Weights of a small model that answers yes/no questions on an image's attributes: encoder norm layernorm, 12500 steps.
Rows from block 6 of the fusion encoder of a small model that answers yes/no questions on an image's attributes, named by matrix and row number. Rows with one number belong to one neuron. Each number is 128 + 32 x the weight over its row's rms, rounded and kept within 0 to 255. All counts start at 0. Numbers have three digits each. After the name is the row's rms in percent of the matrix's.
After each neuron's rows are labels from the 100 texts, of 14976, where the neuron reaches its highest value: "tokens" is the input token at the peak. Only what is clearly more common there than usual is listed. The data: regions of photos with short descriptions (Visual Genome). In brackets: how many of the 100.
# fc1: MLP up (fusion_encoder.blocks.6.mlp.fc1.weight, 1152x192), inputs 0-191
# fc2: MLP down (fusion_encoder.blocks.6.mlp.fc2.weight, 192x1152, transposed), outputs 0-191

fc1.763 026:110162188170150106098136149080125105115123125146140095072088183112137103150136107112174074163164125127113148151145103137111178144116130163155146119069149142140117134103108130126136131072167111084184128130180165113115132163139105206124147159122149086186110124095079099145154161172073169155168162090102139099116164138104145074128074034127168082149177119120138152158148153083062136141108127143138134093093138138124153092094111164080104132068097202095128107041156094070148164157077146121146116107144080089140107143131139178161084149068130119116133132099121086083173098183088133148
fc2.763 024:184124070131118146105072161155153165145115155089077099181081067154084127119094149097174162141136134137155107137150097125112085103095104098079149130125112142065079106148174147132135127163124124106141172121142137159161149148085123136118126049117137149166124122080166129104128117128112079125142157160155119127147155113091137142135157153156113222093153126176094093116112167166138107119192106153126159158116110128086055168161162136123144097175132047140202106187108133126097106108101148113122088137091179184157213172171128162113184075131109125142112113113096108200084084109110133175
tokens: "green" (79); "yellow" (13)

fc1.36 118:143162154117120094132121159107123144198114141130155137121121140113123137142136116136063098132167154129161107121141184115085172118150125140107094163162135129086095145135133135100153154176088126127101062154170125084153081166095128110140124131155086163127109132105134161165111197118070092103121168189142128131199057144217096093147164132156051132151108118157128130073096121106112206171140173165174095116120160156084108145202086129132098179148101143101076155086114134095119127174100113130152158084110147192157151163091139138107163183151090149091127176105149122123106144116057052083
fc2.36 149:133137080121148131115120121093130175100112141134167129166103102133153093067134153145128125106112098143137168132129146116108023143092081131155110105141156105140064063093148124104120174111148132106152083127145191147127097100135042075085145116118125119130138089090157135120149160116091069156145096115120103182122125183145089128078041070116130133084091076088168147095140132148136115116120112129093133114154079142144138105093116134130139098121076192188173127146150115115144069134078143106090140162173136071069134141144149164192090109098124137230109152185123110070139086079092124117
tokens: "green" (73); "blue" (11); "red" (10)

fc1.742 078:126176114090089117105137164183118150119196168118107114188155050110153113150169145169203157152098091088151086115067104167098151158144126201144118163117121157149054135136106160138152062105107179174142134165149079103111121140137113140128159115072163153177166172104154096074115160144191174191156089100115150078106091143081131148073131158131053159136143158066111142168083113138141152077141154090067116182124132132129143159110178140145119081134092150141115119098150141201128130161174130117126153111119095139124116112138096141159117103115139142131102178135098154131123124153122103053
fc2.742 134:086161183115091120163117060110120160142051103149131193067124127136103100098092125113155134108164162108115114131162161107070128102112154131100116140143127176173078120151129110173061129139119155144184141100132128118136147094082116149145163114072106174144112079068159110107151154136111142068096133188130100210176116188087123175157108107098100173098128145144159114105114145139112139122194107173184158104126164081169136128169138102152130113140091165121127104143121144177174124056137121150141139107133123106138149121148214136088189115156155134113127195099128126128112172097144172232
tokens: "horse" (27); "cow" (13); "wearing" (11); "pants" (7)

fc1.83 070:130119131140108114113127136110083084078118132172094102112188151102119113168115079129137056153126149145090146156153170159209104163115112165125137121186140157133174155153132098119143091144109176122130157116078149139147137175096144177105084125059158185129116170114096112031173085183094158057073125105156110141150078144076124119124161116114125115153108138147095100084149093179105111092133127101135138105106152083172165196167153084154121155119133114121142126119069128118131181130133098182095160114046109122112065131098163060100114145152127163053167158111126134160124131146101080095
fc2.83 088:111151142092151122080130144052192132140127098132098137109112120135137138113108147145117160101128141178074069130082148116109140176132111134089113082069147125127153128132112154109116096181159149162152149082173091106187108114107130102110087195109121135125135117200159058111103163090115024198124186070088111155131132142167114088131130103094075144102079098164116139125139133121111162083086121147106131066106164141153130108129142134135101099162054130105191109136167134126118115127139107110122134137158160149094086078141129097118215141192134102137127107144160175125143119120024183171
tokens: "green" (50); "leaves" (17); "tree" (9)

fc1.232 017:135092059159121141132180069098053108167126135137162113134106138106145129135154119122103122161121109103125161132108160125135141159185135092141110100193151139155095116141128074089138097087075133076144161129097118096115096146183135127137131155205129172118099145114158145103153144140127138103128128167108124123132092080179148108144103040101121131159089169160097120086097130175157149109071133132075089105100119172123152036147185090136093144114168113105137128107080126174105098079192185154096057061098109102118128155144161131130067165139117085156086035157109118100105125137122070160
fc2.232 022:088160182135125118134059175141204126054118129125064154086152126147113110119120142121100142119138109125145122141136148120144119101055110109142112147145134144119101146146157157137167087182120169123118197134120170173120163126108162138073139110121105138131075084165110166165097129139118078202143173073109139106098174123046155102150152153116113113124139137097154142164158110115052082129168122124136147133120123102212100181078149125115207132151152098145131135142170118123136164179143132137141188164149171143180169125194102127201183106150096123069142189098119133146076109101156168156
tokens: "yellow" (35); "orange" (20); "red" (13); "uniform" (11)

fc1.62 086:094135143094044095115121080191133132099206139098110111102154180197161144140152118129133168109074125128174142164088171118124125143135092102148109079195117137176151166179111139121122144123094148107158086163138132095109158147112081119150171081131170190114116173147186159163105118158122115125162125147116149125142066138151177148099132078116114165171097161150073105129101093145145163135128110100193180167142163124123184090136062141144114120119126090176130121066069075064114097157126079138128163196154090134166123110142081136125158159083144131153151137162127132115103156146071138193
fc2.62 091:136141123141114128077101110104115140152158169173157127077116043120090158125099117144122112122122147070152101124131110146073091163109143111161103146092098108150097069074182118173118154159115128116087131074189155095082123087038120147176131070193056127174160079147118164128164118125112163121175119076139092072107125128139074119108117136126117059124142144139162127131132109161120111154105176093097052060098163148167151180100099158067106133146094098175101146166122144145181162158138146155148114144189123066118131100139112147133109117102113103153105078175169156136119117120166174091
tokens: "plate" (46); "sandwich" (17); "hot" (9)

fc1.283 272:208138084129134149143124156134125179102185163132103116158103103148139065096129171124133077154087149108098124131092170124115145101151117153099162159135101153167144101173146134109127092122139178094067150111136069154102113142110135216110110095141115104110150164121121133155155097040092116060108146146084114144157133107057112088157094148125117185166100121135133137192129147200178141124130152163106121123115189135150153097093164081116108144164209192143117122108176092112098111169128150132198163150165144098157094172070129138149140177110069116106153140195151091146155134093121084094
fc2.283 253:130146231153080134151106103102119080144084135133158127040134056130098157145107153126103116138180113059121133129076131132068022165140132152153119131125157182135125129141115119129132081153131154114082136072135168093102143193130122138130135129160139116181127103131204142137072085169110108219177135133140148135101174116151142112137152106134137195123115118110115114087117122170177145149102109113149093048172160103128143116122135112153124148130095144070137143174050127139136210088103151126109162167070156166113136138095129127157143106144122145164132142108179106075137108162116108085
tokens: "baseball" (13); "horse" (13); "ball" (10); "bat" (9)

fc1.196 054:110066108136137164151173195144156151125121108103118124136108196138124145193132117087162070111113103103132145104078134127143138145138138122108137070145131075127124120125126138119155138111129165134076113172134111151120095107129120119139078121143182080161102153132123116102161123124126131092091138176182113140137169198120074159198127076106093076136164115107090150115152077149110142162115175086075147142123149178190097092106150122193131155124142163101073148092089114140046111110119163111068093102069099098139165123122114105157111112088101163100085164178132156120107208139090154008
fc2.196 069:142113141121079090072068016073115135123085162175158088041159093123162111098108136094146130151144182146130072129138144082142091109099144152201146131156136102117101125140116135161142100086156186090148148142147105131125175095106137101123150073060122179081090135076141117110134168133159163140129118105161098164165095119145096122144093185096152163135056170095137140133133116094145157062174095158152158106144153076056127116123122157119146140119124093169173092120155132111175167152158131158152130103146174089128111139129170074105175153139098113142141148072089134161103085104072143111
tokens: "jacket" (25); "pants" (21); "shirt" (19); "sweater" (9)

fc1.684 121:107145184155108137117136074128119174123134155161129150092120121116133164128159085157103166153129107144137172119115112183110242121106132090133106086123129130132080172095169127100160094134170137128112187103099109167147118153119231131163077139122222148087137108191089133091089080185110160126136138178152126127145141152173053166123070148132133144133114112107199095187129102115109135106128107128125154114148146077135068135202152042192139119125120125128092134153127152063147120100126096159147151138151161098138147087062121110149121113125149144143151120060119149184107148155122156132
fc2.684 127:142096073075117132102070116100120053096156081148144116141098145091090057068133127125090089089119117148140084125147152101080085163158098149116104163172074084136132095130114137128087068128098069119134173110142155175163133145145117120136148108151102109158130117077160187112128138154113134113106097090159146140107058102150084115138131059114134077056182107107095151117127165146168137161100145093067116150138110166146135136112161139200167130120132146115204149043112138147101098119170113154152142073128157144125132122149225176102133174144112144108117156155155100085116165180109131076
tokens: "sky" (16); "clouds" (12); "airplane" (8)

fc1.433 036:129085088079100113160192153139108168140099118123119154156057143159117093131133114126142166127089185166081081139120093157098123131147130125126169092136107136100154151102108112128044105085110146137202118160100155148043137103127105120125112106110122159093152169121128202122190105150127127128189116159148140128148138138150194137151190055142120110141118143161156137166127101144172116162110157154144204050098139135116172150128092153126119187159157136116124156150077123111096175146112043145098145167099108126127141095134112082119102149137090211131177179125175147188081144159176110098
fc2.433 045:115107114113057140126176121064104161148163116100105130137181122155166173108146112137120156126158165172156151101120067148119135161095169106070143141119115147143149076105179120139131158154123108156165097112130106152091080125154090128121135109172108110118112131139124195163116151133136142112076095136108120102111139103112107172109184222141159164086130174097106110093147103132059125092052139153108052144141134201110091120150106185086136120136137113139118146122167123115142121127145078128142143089189063081044077124079113138124081142115196091101079085144066149044135131091098115143
tokens: "sky" (27); "wall" (20); "building" (11); "tile" (8)

fc1.209 100:131110105078154151056106173162071158123120120175115122112153060091127106126129114098158140178151143118142087168163122154159158087162116122152121131126170141080133204122089136123208120117117097139187075162100095129078084153095128121091102129103186138112094126086165110089152125093132128106173139147124128145113083184145119137110185115135107137141118163180147117124107216128134146160125150128122126108119166100150121166108167155180174109137172170221106147140066181140103076133130122115061135112158103130110162102184082163164149116078129138136134073187062119152172110125149058108
fc2.209 118:100139074134183136184169072118089102109205108096148130091101152136134124121182123144125129104090126064162169107146122142099118126110098165173089115108171112136132141076143131130138086158181170086159128114157074086090117093148129075139121175134074118149156107038138148122164099150141161081133097126173156129150157162163148095144142158132103159188142079130116156156132091088159167109180161114196069115163042137147146094113108138095138104086140211069127180135136121130181122163134073155166150123177152134120078109088123089155108132118138104197125115070147157119128125125126155086
tokens: "sky" (47); "kite" (19); "white" (13); "clouds" (11)

fc1.711 045:136143126108093148186089125149163159088160160152080085160148143100121161142129114151182143145137125161120198160144164052071105140109178142154100181077085114125175111151114136131182104111135182135146117073142153132151079154171143166137149152156150120091128110176090117087083154166134154131161140161109113151119135128141151041028110122121125090157133132141152111082083109114091195131072134143094135160162146198104126116089178082146121088111100167144147138139089137151151151101153123195082095128135127073174095133131105152156134212118156139169144147082136127060096154150103178136
fc2.711 065:122133109128141162116117162095089082173125120169112134120087148096145074148141173108171132142116089124103060144134136056175107093126097134118130116134114067092121164090139172107097091143093060065181154134180136181164152096133142130075132069126162160160096195116189093152122117152114076078060136098095109120119113164139114117234117116097102167083145156093088090144142124140045153140152155078144112130102072137112121126105136131121177166113120113141127126104156114119092117141131139089111150172139146122126170117162083166089081107168121174156145171150098063193107115156160179128
tokens: "yellow" (59); "down" (10)

fc1.610 124:142120118167166153133125126080089142142185064146108123129123152112085100156135132141080098153124112151124177101202092145096074164098144108139177116116097079131075155127144085166087121108168130057171149099173190134075135158164143155061147158132151140104160132173084111158110093149118130142129100209164157159107080175116095164116191102123146104123145156162106115123147051108167155128099113145127171166141098140179130175128115123134121177092135131129154129131207108163098101125140134114157093099059091115149140095099177109198091163146140170163109170180180132087093118157088112079
fc2.610 160:114177112094136131145110147127198086145072122158134121138152183135131162096150171132153155137127128069209134135075106117213153120202151158072135147087166125157064083087137108110109212149140115077119156149140059114083135081094139134195128109148164092145117095129120144156103122133115120092165145088135130103127198118164135113121043128184127139104132153129163105126101132097060139082137163114107170100093143130115102093114141154117098149085121121119114147151077132161164172146146055121069127151126134126153116106117137097137158133128111107096138115024049142136132157081157147114
tokens: "jacket" (19); "wheel" (9); "shirt" (9); "bike" (8)

fc1.526 033:125111142111168143149145099074079120144141167119095129058119175155086170118150143092122157131103136169094081131093145150160228068082134081117120116110110133130147062133193161130138115162101132108129091164165072138097129119066136093147118118167121107070189165124124124072069130084171129096112114092088140092114094132104111100182047105153126137179083089165137172241134140214121137142108176082163177129100114086148119161119110130162118117131148115181156156159104127123132101111149104119146093136107148141114086155120142092112134078153136118133107146114133159074111153164138081164
fc2.526 026:114149136089129137135142134140121127193139088117081155167169096103176106132164062150167150108160121209123071115119125111166042176139170114207070127101079140148093141169073120095127166123132147122086122072154168163123121188147149117067122089150138122181135119115081107109136078126150134164070089096103098129149083201123071100062135187169103127098129127145130144112142086105115125133145115129070152069141130163140116086047148127133096131135129115109134135064158119188107144177153125114158133114122123136115153077114113175188155166119128141101108133196143115100119116176104168100
tokens: "sky" (50); "sign" (12); "clouds" (9); "bus" (8)

fc1.255 085:134183159057122103151102124180098160070192130155122140139078146112135121134143129171145094147129091127152097171083135127080099126082142146123086150096191139144146128166116091156117128149152152137088139147132124156146017171118105083108176094090144143180114138067164141123164116137125149093132108108112110084117018082076142112127122114133084103149104099147158151145118058107085106191090148145096104147108177136142172048163146150140133135142126090088143123084172095093141159166129126097114115144124211204117097137113144133162079133106124162121180152146147084116159117104066128141
fc2.255 144:104121120120122146094082126159174133151093147119090138050076045114131108120158116121106220125178146111093124139168124125118149072214133102188191128157169134123119109100101110117092114101110116149157104119126188137110136066095179133098143158124029099165152132096135133110064163065132133155094143151101097117161144124089131115099144106082094090107137073137054106145134137160096118029121099130152171123121117167123155189156097100145103173125096136180090071180088121137103143097102127148102144110191087105171119131124139118100128158172140128102104099160138106132153109162140131163
tokens: "yellow" (18); "white" (18); "ground" (10); "light" (9)

fc1.403 089:146152174080121179067158125148133136044150110127162060103172164127127136135162076092152101140103144188206106123101127130148144103133198182147217129109154184156154137188146148144122070128127141134158172118125132102135110155165198118141090100131212116116092101155039152150146099135083085066129127148120130092089116146106137124101144181157125154117118128170089118136143088083122153108188147169103109202149124173144125111135120171155165156127137131098120130131128156149090148145143188184144150111094123161121163111111087112110128089170159106100114098130095133159143134125098202076
fc2.403 096:092163095104170178123103133087122177122168123157134136140123121114074202122106054114085171140170077137146166155132166141078074172149115124141101118092163057128108058089116142104125104087109196153108114124136117128146209125058155108124134149099044145160158167178124142146190125119124085165126107107139151182144143089133154117131100154116136137165130100139145122131123123150062141191125102121130138158108099123101107083105149123106114124090157136151198140190102110160217111054129147099108110137144146120136098150109178101086143197136125123071122089140108177083095117095080119121
tokens: "shirt" (77)

fc1.333 016:197108071159127120129154203150107156163146123166181182077078117158077149103104131078098158178048110111104104192126151096086118070105073122102103162030133142149144134186106133104130069124127126134106100104192170123151106084118175144176097107170106098117186128104103128092112147102170112069104142176080137178091104147117153113156081098121135155121064147144117153088175160151133134111127131100110163126107134094142111167148144141160115165139153151136114148143046105133165156151136161116134103139111129166135129218145105107122120148143116148099088148065164176139116171123141134156
fc2.333 011:053105200170137114076144085109159079116125107096071105098132157157207110144130186113142154099195129161108119121092091128120145182155131146138118107214126170147077122046122092152113142141123113092144162110076078166131133222158123086113131121145165146110094116118189109102135107082155090151142118135120135098151112116145137129128151177115084139152163115128184097132130094140132105132130105140175198162140180155149116075071120070169151127164197125075115114127232104077081124081124124109148122139153134153125123138130109153112189109132103152149141108181126123124141115119106116085
tokens: "sky" (18); "trees" (11); "kite" (8); "sign" (7)

fc1.520 121:108253130113056074124171136080134162167174118172111108087148165136098169158107112106096134120165151112074113183114130081157140109157081085150134144093103150155138072103135116087096160118070129132117140122151113114151051163166120203137096119069096082194134178152113122079087085107143189077105121112130142152129128164090123096140177165111141153124132088132155157152137119175111136147152120105109163132077121133094132140113096095118156178141152117137155086149144106088114193117127106124049140087166120163125121096108097103147108170094174155139077119087089078102116137102085090146
fc2.520 133:084135162098116147144076129147136063069133135136138136032196080134205095158105196136130161116120121137115108117086101129121134116174109100084164154186084140171096130172181137141109172111132155061150163096123149136086158096126104124115076119152174149169135107106156183170201133111129065069115155126162100152172132138134086109086113060119121133133116197138101107161154127111138138090182121149113139142104131126129138111127105168058100111113141165096137162057111134121127064189103108121126141141087133124169101094128123134093081023114105131135156103139124160177107134119120154138
tokens: "yellow" (25); "green" (19); "shirt" (10); "red" (10)

fc1.99 030:101106090120173068181106107063074086111109058111124132162185067140155093115131145126102132146138113137088079138158103153090135145107112117160076088132136144119100139077143088162107101184128132140121140105186157134151071166140103141157128037131174118073152105163156125052125138125105109076082126153072119121121161173149109091138091087160119159148134061136155112084171088135149149122131153097147127198173074063149151153114138154150103099116067100143098111082080123147115133102103100181087149156118144084136171151105103137143095073124147162152085159134119135170088080080168148119
fc2.99 031:106127131150130163115138096088147116195143160119150107068059153093097093118140144128170105126105174158131123149110119105100097090156114145107151131104164148122159156097144111117145135098120117153170222152066147128117061145152097114091187074161125193194131116089182137100115101184132153167110121078088107154107057061100101106085179130117145104118173179139149095138160110108136074187152082135079097123151123176124147095098189138117103099136138135116158126123175100110127070130116097105143111132120171125093049138074169146089139087201099113109149116136162143092138193182137124127
tokens: "sky" (23); "plane" (22); "wave" (10); "surfing" (7)

fc1.536 019:137104103141138117175126206170122161146164091157154158126083120155123104077136135136131116151140097062133152156121142112144175112152115119132143099216134156134111201143131065141160143123085182067128132086119136129147087175135141119140132146104123112140092158107168101135176170170091082166154147092129127173114148118077138100165089036136153127155092136162132186094136100137107114135057113095122089071102085092142173172109197134119128121165132131142122138126124143140113142117117141099102134215106145065160145140120115113191083171132113048142115152088129172162080094082139132037
fc2.536 019:073169175143115113095082126121113143141095155107166122081147109114102169137163130100092103118149149148054120128090109093129105134121143138126107123061158083082102061126152140136126083114096108091176145149178052171148163163134155102142155102178190112165119089168106128096109098125109152128119110171107131157120117059166141077095165187134151122050142113112102165174110140125153106109171092180060112128111117168116107127088083098166135101105125142124067118142177118117212135124184123189145143061121151152107094152063223103104155096147127105147112127148154092087144123147153160130
tokens: "yellow" (27); "orange" (20)

fc1.503 098:141075119143161163122144161094156094134079121089135087082136197145149115120147086105119150149183129143114134137169095108150091123101164158174147133133087124150124141226096069106167111048144152102116072111173138096108166142150127130157098134125191127143168150163159166106152169093097114184176167143091152094133104102115113127108146152119169163160132142117115121069113134147130127206130164116134143170135131111118146132169129172116127139128149198133124072110092149107092084089049108079151100112139102045208122146132150142108110049201149140126107140154130110177125160072109098174
fc2.503 108:104099173149150101147126087108107124177170138128135107095115134120190173141160240097132102112073142118135091137119118100079182101101142130087180142102125094167140170107206180095049085130153096125164048115150126156080144121140139128150126098100085126140140073045101100119051169175114144138086132121140130094125108111149068166191158142126152169112138204143121131150107104072095144136160169146151120130149125137158138108164127174071094122157161144139066127148081134085138183161092123110131151102115115128119073129136060175138116104093096131150102130089129156101115160120154116115
tokens: "horse" (26); "brown" (14); "clock" (7); "hair" (7)

fc1.381 029:199128098157123113113176104145097131105099123124109137160086096147138118086154139119137077162147133131128084140107147148177090125135107150141082146067092128028112106178052165131140157151176089118131103111150164123143166156053132071123118147129159119141168142157161134093188094158126097111126134138118167161105095135140115125147092122172081178115071173083098106080167143046107174111079068168133166137079110123136135117164153067131117145116099152144146164157131098079096107104101119098201066091118121096154152189133100107157115147077138139061099088127157163156128108174085119161
fc2.381 027:067170129195142120149125182093171101142112154075178122110131184149127167075100194118138183136161171082074117188176135125074148127167139124119177100157149134116109184107079094134171112128113110149143055141132143110111161143112047107115128111146121207094140142114129141098019111110140146145113151127107108144130088128089129193120122140167143136105129153206155103159100138112219075160148131168134070135156131133119130121133106130155163143142136088096066100123132095125124107173091154136132193170137125144132119095134108142103158129158131134219122066120150112107110155098138102136
tokens: "horse" (32); "people" (28); "riding" (7)

fc1.583 008:098197122155120137141133054161087102106208142123077124212118119112090163140110097116171141077140200116151157111130113116164226194111079117186129116165097121111132142102134126138163095118130116117089137155107164125130146142125075098103142132115172137108086148116138153119117169161130170142132130162129167095154110145145166128097116099109141139151115116122115110155113112154131145152089140192128152107103153187146141087079138163116072142128157153101106147142063143088079119084111090126109065036065149135122157093130159069120142086144135124162124147165202174091073206098118117095
fc2.583 008:139094123109117151147136152086115118135058054168191088001145101080183111100112119132107137145097123139142124118126164119116074094160112139088161143120070139146162088170163112123116107126157109109170106128170115175157122144153174126168097118145050117149129137174153174129145073111107152117142108100159109118118153058179133113160137153093137128142140076136206168122147115108060140116160109112134105131134065137124106133121102168060125091114162111157162155099141091158120155166102140154187180166149164088117113127148149159171139155112154135115170111108075093169113095193077161194
tokens: "red" (55); "pink" (13); "orange" (10); "sign" (8)

fc1.650 058:171136056126153145060139128164091100135107136118144165092128136138151153144120147149147137096151144110110163168100168067088123165150179150162056130113112119141111125127132146158158115166147164129186196139133164149154096148161138123155081157125089167110129158075109126123129160126109113163169108169168102216100113082157139151139131159089111116120113146159125093152150063180119142170124093131120114117167114168145150160083116130152000140129109158144170151048062137138135143126146052182098119114156126133165161127124136146167133196134136157087155124136044129151146101151109101047
fc2.650 059:061136158102119118133139150100097139106110115095125128190093153131120159133114120136074129083131125153125125118185106112190146109100080112107100114102123095178117136102162150130114185116139071115140100073120077138120150126173119171111167044171120075093129167052145210141156137126129123020201101057121157136074165118127117132130133134162092095143160165098163130124090118117152130125134132137112146090098127113180118115164119166166114101171208141149208085206157090093135131179167126102113148120150104110103115122133122124109089115131121152196094094153117089137120112130113206148
tokens: "yellow" (47); "green" (42)

fc1.738 056:092163095175133082107081123089028103133106136118092123111174142109078107156119107099175194086134097161162102110162152130123095169120084143131168134123130125165121115137076146116100132099119205113128096094112132119130127150102158154124149144137129147123110133076187161108132132133109107183101146096037151109105108125109149149076169120120169138114154122151184106101102091140124143095122124144184134129116202134127108083067156099098170130109128136228178134105093178134111129158156138169120101120093065080140058074115155090099140106123154084138134175116109145028168156133127080165
fc2.738 057:133128188110137117202126202132140111080172081143143118197127076145159153075079119119195071109116089109144122145081113116095159163193103128164142151119103157127150166104142144104189160138133068158147097160149156089136170121137133092057109156120097098164120131194096108140116144155155157093172112091137096159159177128147133159159111148166082162058112135154151090096129115142102153084151096123101127158066111156133158143135141142184075077124097093134094131155120123151190155177139156124127167177158123114121146084110065139161137097092166080128139076130113120151093100155128167211
tokens: "green" (60); "yellow" (18); "blue" (13)

fc1.537 013:116147166100127109152065130115116189093117148107156110150126140102167126175128137240115078139151085122108078132084152119164067126174102103082112145180158087158121114046117122184149134106076226149163150174108076127145121161102121085128138107170126143107126108102117148139197108165084161167164111156133151119127136114186087141116110164109109150157118150104097139139060145121114144118079126139093089091185132144085160041081171148146101068130114117051109131093111126099124104178167117069132070123109142124111119139088109125139154085136109121086155104097143087108088107126110142122
fc2.537 017:109117089145132112132148174107119123132132134138113082093116102190084105083143074134192123160111140121141167121171156123069180124061088126156112129142145147126148193175117131135112114154109143135128129112123160084130168046160095107107102148130065120124132106123189147164109179048135100097093149089128091144151108053077119113118168110075092102118114126091138123121143113170088097084176106103117178147068099149143127206158161077108129154120148108202179111181133137126161116066161125079136171119128132129141153169124158167079052173109135081173127130113166167157133125064160128149
tokens: "open" (13); "photo" (9); "hand" (8); "silver" (8)

fc1.52 069:156102140096124100100105174128140162170091144142161214162160149100071174149116139218174062162120119099141178109080161132119147165049118094137165155098095128152137147184166123122156069121186136119112145153127172122184112183149134104114153132099136173091147111133087089126122171057155093121092078128109100073103155166112109210128148109119163107120121119118140147139122069140115126111070092104152130116099141161137101096169081198163128129166115128095170130163135146139154164147138161172078086123108147148125120117085092163191123154185112105151146177095188092160112127124119163111
fc2.52 100:082125103132159100122160103120111156036109084153148104115119116120147110102130086123147215153157132129129076145151108157149135040176128143127084136144141162088134024076069100119136088117155112100172165160126175107124136085187170108084096166167108119169111066101135141142145108112177145127180141120128169177112131125140099142233078181138071124089154142085110114145150117137105123174128157096191125143110067092098136095147147087123096128131133124137157126086145118102132141110175123154185164125216113134144132144101140101122118166092141119097129163165078135113153086117175122099
tokens: "yellow" (55); "green" (31); "red" (7)

fc1.572 075:156104126174082151105102172202120107116142119148148143132128107161106087107170121139131117166069046113203145140053090140116128057124132209129137116080094087161119143111146127141147075125145128111189179117153122209124119162159138167118127155128149174118117150135148145153130105117129161120139089135126098103136115158134087088060087147174135167085182118160168160168067136140171120076154205187076155132123159088142078132130127113122141189136150150121163095125132112149101176156139158147109141080089063150130096160114093152113130152119168140151115090164184216151116111124120147144
fc2.572 077:131156155134147080103182147147138153157136151087097143137104101111076228157202118129151186120156122136159114181141112108138133099149145141153125094108083151106130089169150083146089078125149167064128148119084182087102149122103154066152151127103176166136136131130112108142163144073133148093173113087147157100104212107149164109109148184059092150167112155188221088100118119137171076124110157087217184104137089121129115106160131146099168133163142089107183117123106131128152131114141114145094091085140120093163127142102098099103097101151130170099120109093097083081122163102169128135
tokens: "shirt" (44); "pants" (12); "hair" (9)

fc1.405 103:163113127169123200108128199115083138085146181139097070187110049129118097089083125158072148055122100111168153139166127171137138150185166087164136173089099154104225135114141123114180090137101155139112093101145108087099087088119126149083108151114142151092158105153145118112124157143196135141086145108177126149109206173113127132129165110147144118127130106151174198117152135162165168098132105103109142133107155112137060147149119191173154126132121105116134144134132130159155175159131133116116142115145128159191120141185131104134158064173097130126177110112152167163197137121150139204
fc2.405 134:052128094165094120119113088156187067145156065136127148099074163105108151121103154123140150113057158110147087142179106129103126088088104122158138134153104124078151068073111165089109116134128130174099083157109093098119105103131160162152166116118145119147128134105074084143107176126148207116148135141132139099163169135081139149129094197116098113154122094132074103094135115090136108156152154156171138137210190119157133143113141123091119125133067161106071101161113123152086140095110092133120087139158169070105150127080235098139119105145083146123102140149081149092138141170137108225
tokens: "jacket" (19); "sign" (18); "pole" (14); "jeans" (13)

fc1.135 045:103100052151188164119159159112145133068116174126116124120106141167124095133169135113073087159105077116091092155117159181114113153150155114127103061102138154115115141126122105156069092120113047074150119166064149117130148125114187132121121089172158148154138127182144123079155121136164136121061155126148137151113158043152125170101149143131116175169138115106191119136147129152072171176058132152123106201083144136206141161175101138149133149155104104125146173095146123139134096153158154203110152152097139125145118096178128158138135196163163111113136197150176128103137064108122159150
fc2.135 048:126099143111176137125169137088096150102088171164119128112120094131121140104102152123115115047111136070084157134110086132168134164094116147136149070103097110095126101140081115139173109111169134069148119151176178095136131103143111133170085133171161113140172142108156140118057179111119185116097128188114129105154062175107154155206103134116172083168114125181146107114143127120148069138121091103139149136121149124229113133115088122070176127135145099075191120077139106148110194097048136075179104087180150085134147140141145114177045152111089095137150143156104133128125135155116147106
tokens: "red" (71); "blue" (18); "black" (11)

fc1.698 010:168146202134178085089102094158235182162180159151115100131126177138146159155128130160128077193119135116129119136125144120127102112093093087151102146080109174084136146114161107125101151079148075098056122134130067144146112182138114148133149123162135162142089093110160149143117137139128126086119132101118081152110108073090105128122101122153144124097138130085119102186114105030132078105096117099130149143134125121095120104176132163120150093131135144118082075148122107137116209176141159145129182232149108116135120129115125129053169148104137139081107133090082196136122136136088049133
fc2.698 011:089143080146141112132177168121080085140103161081077112081116057144100075141113150141115165072123167110105090140170123108109119149172129151143142130160146132147102131134057124118170089135148086063152117100064186132152102145128144093124110147100150140156129146099067080115128096146107099131121095190143131125126121197084116117158155097123104174109147132177094139100164153183151125168116078152069172134116160126132157136087137111195115142173126121099174198097121139121095086141148137107108108041111140150179130112113088207166031112090099152158128177129146057096107126139148130130
tokens: "baseball" (17); "shirt" (14); "jeans" (11); "jacket" (8)

fc1.714 042:176118159096108177088123103139101159147108060139170069108129128127132104121132125096120161132190093156106145109153106154132139170150124162079221168138140161147110069040129169117162144157073113180110138183102135107120162111142139098149186152196119131104123175151124131115035119123134125060134126084148155157135108114118116062116110146117095159045136114147099161126169156091157149127150145154136204180128055167129114180115148179147126157151154176122113152105147109173134147069114157127158171187097118132118144099104137118082194133109141126124135128135193122135131097150150080093
fc2.714 053:148145107156117141116113098053126101128131127079110088075104101126128150126195130140177078077037155112159159135117114089149126098119125128146074102140180132101117150164137140144182148199110112160090054054140138146160166104142160142133089140091175119103128145129148149139179084142103090147084142132124090154116123119110097108166113097104137067174110101133132127079118135185125114148112072128138103147140226134094084111193108125164076133143103179103101143141119142154086088162204125159116110052082116160178070155157102139173145123153128101113131150147068115093169121121148091173
tokens: "jacket" (28); "pants" (21); "helmet" (14)

fc1.191 051:084142119176117106113165141175173134067137066122056124093118158128118096067177134156145139118158084078200159105134115165167147198152084131106132129064144119106175113147131082092080128096119143139090143133115120122087125123178176120077140083125121158083118082140141161152158075082150146133156167177098120099137129133090133091144133160144126133131191106093174149119129151039193141079132125155147115102097136113141124099128147123184155183164155109184061086158189118089037136158166132172131082148076103142128157152115140113143112121130123105084133124094130094147166185152146134117
fc2.191 046:067095160112110167147118101088086108157114142145119136074162131135186146149140187112089167140125118110164157096147113110142099068106169143121114144147108093116129152160169115119125192153132107143098144104129124130143113130068111102144144178141133146124114141046141049138032106129116173123131106157132127149139125219137102123166125142082120167183070128134128122145126163111111134150102128107138111123111146135131114143158162068108162143152071149068173095024096132165099090209140184145086159105159111173075075136036105112092132083151146123129165096106098096138120068100141125150
tokens: "jacket" (16); "pants" (13); "zebra" (10); "baseball" (10)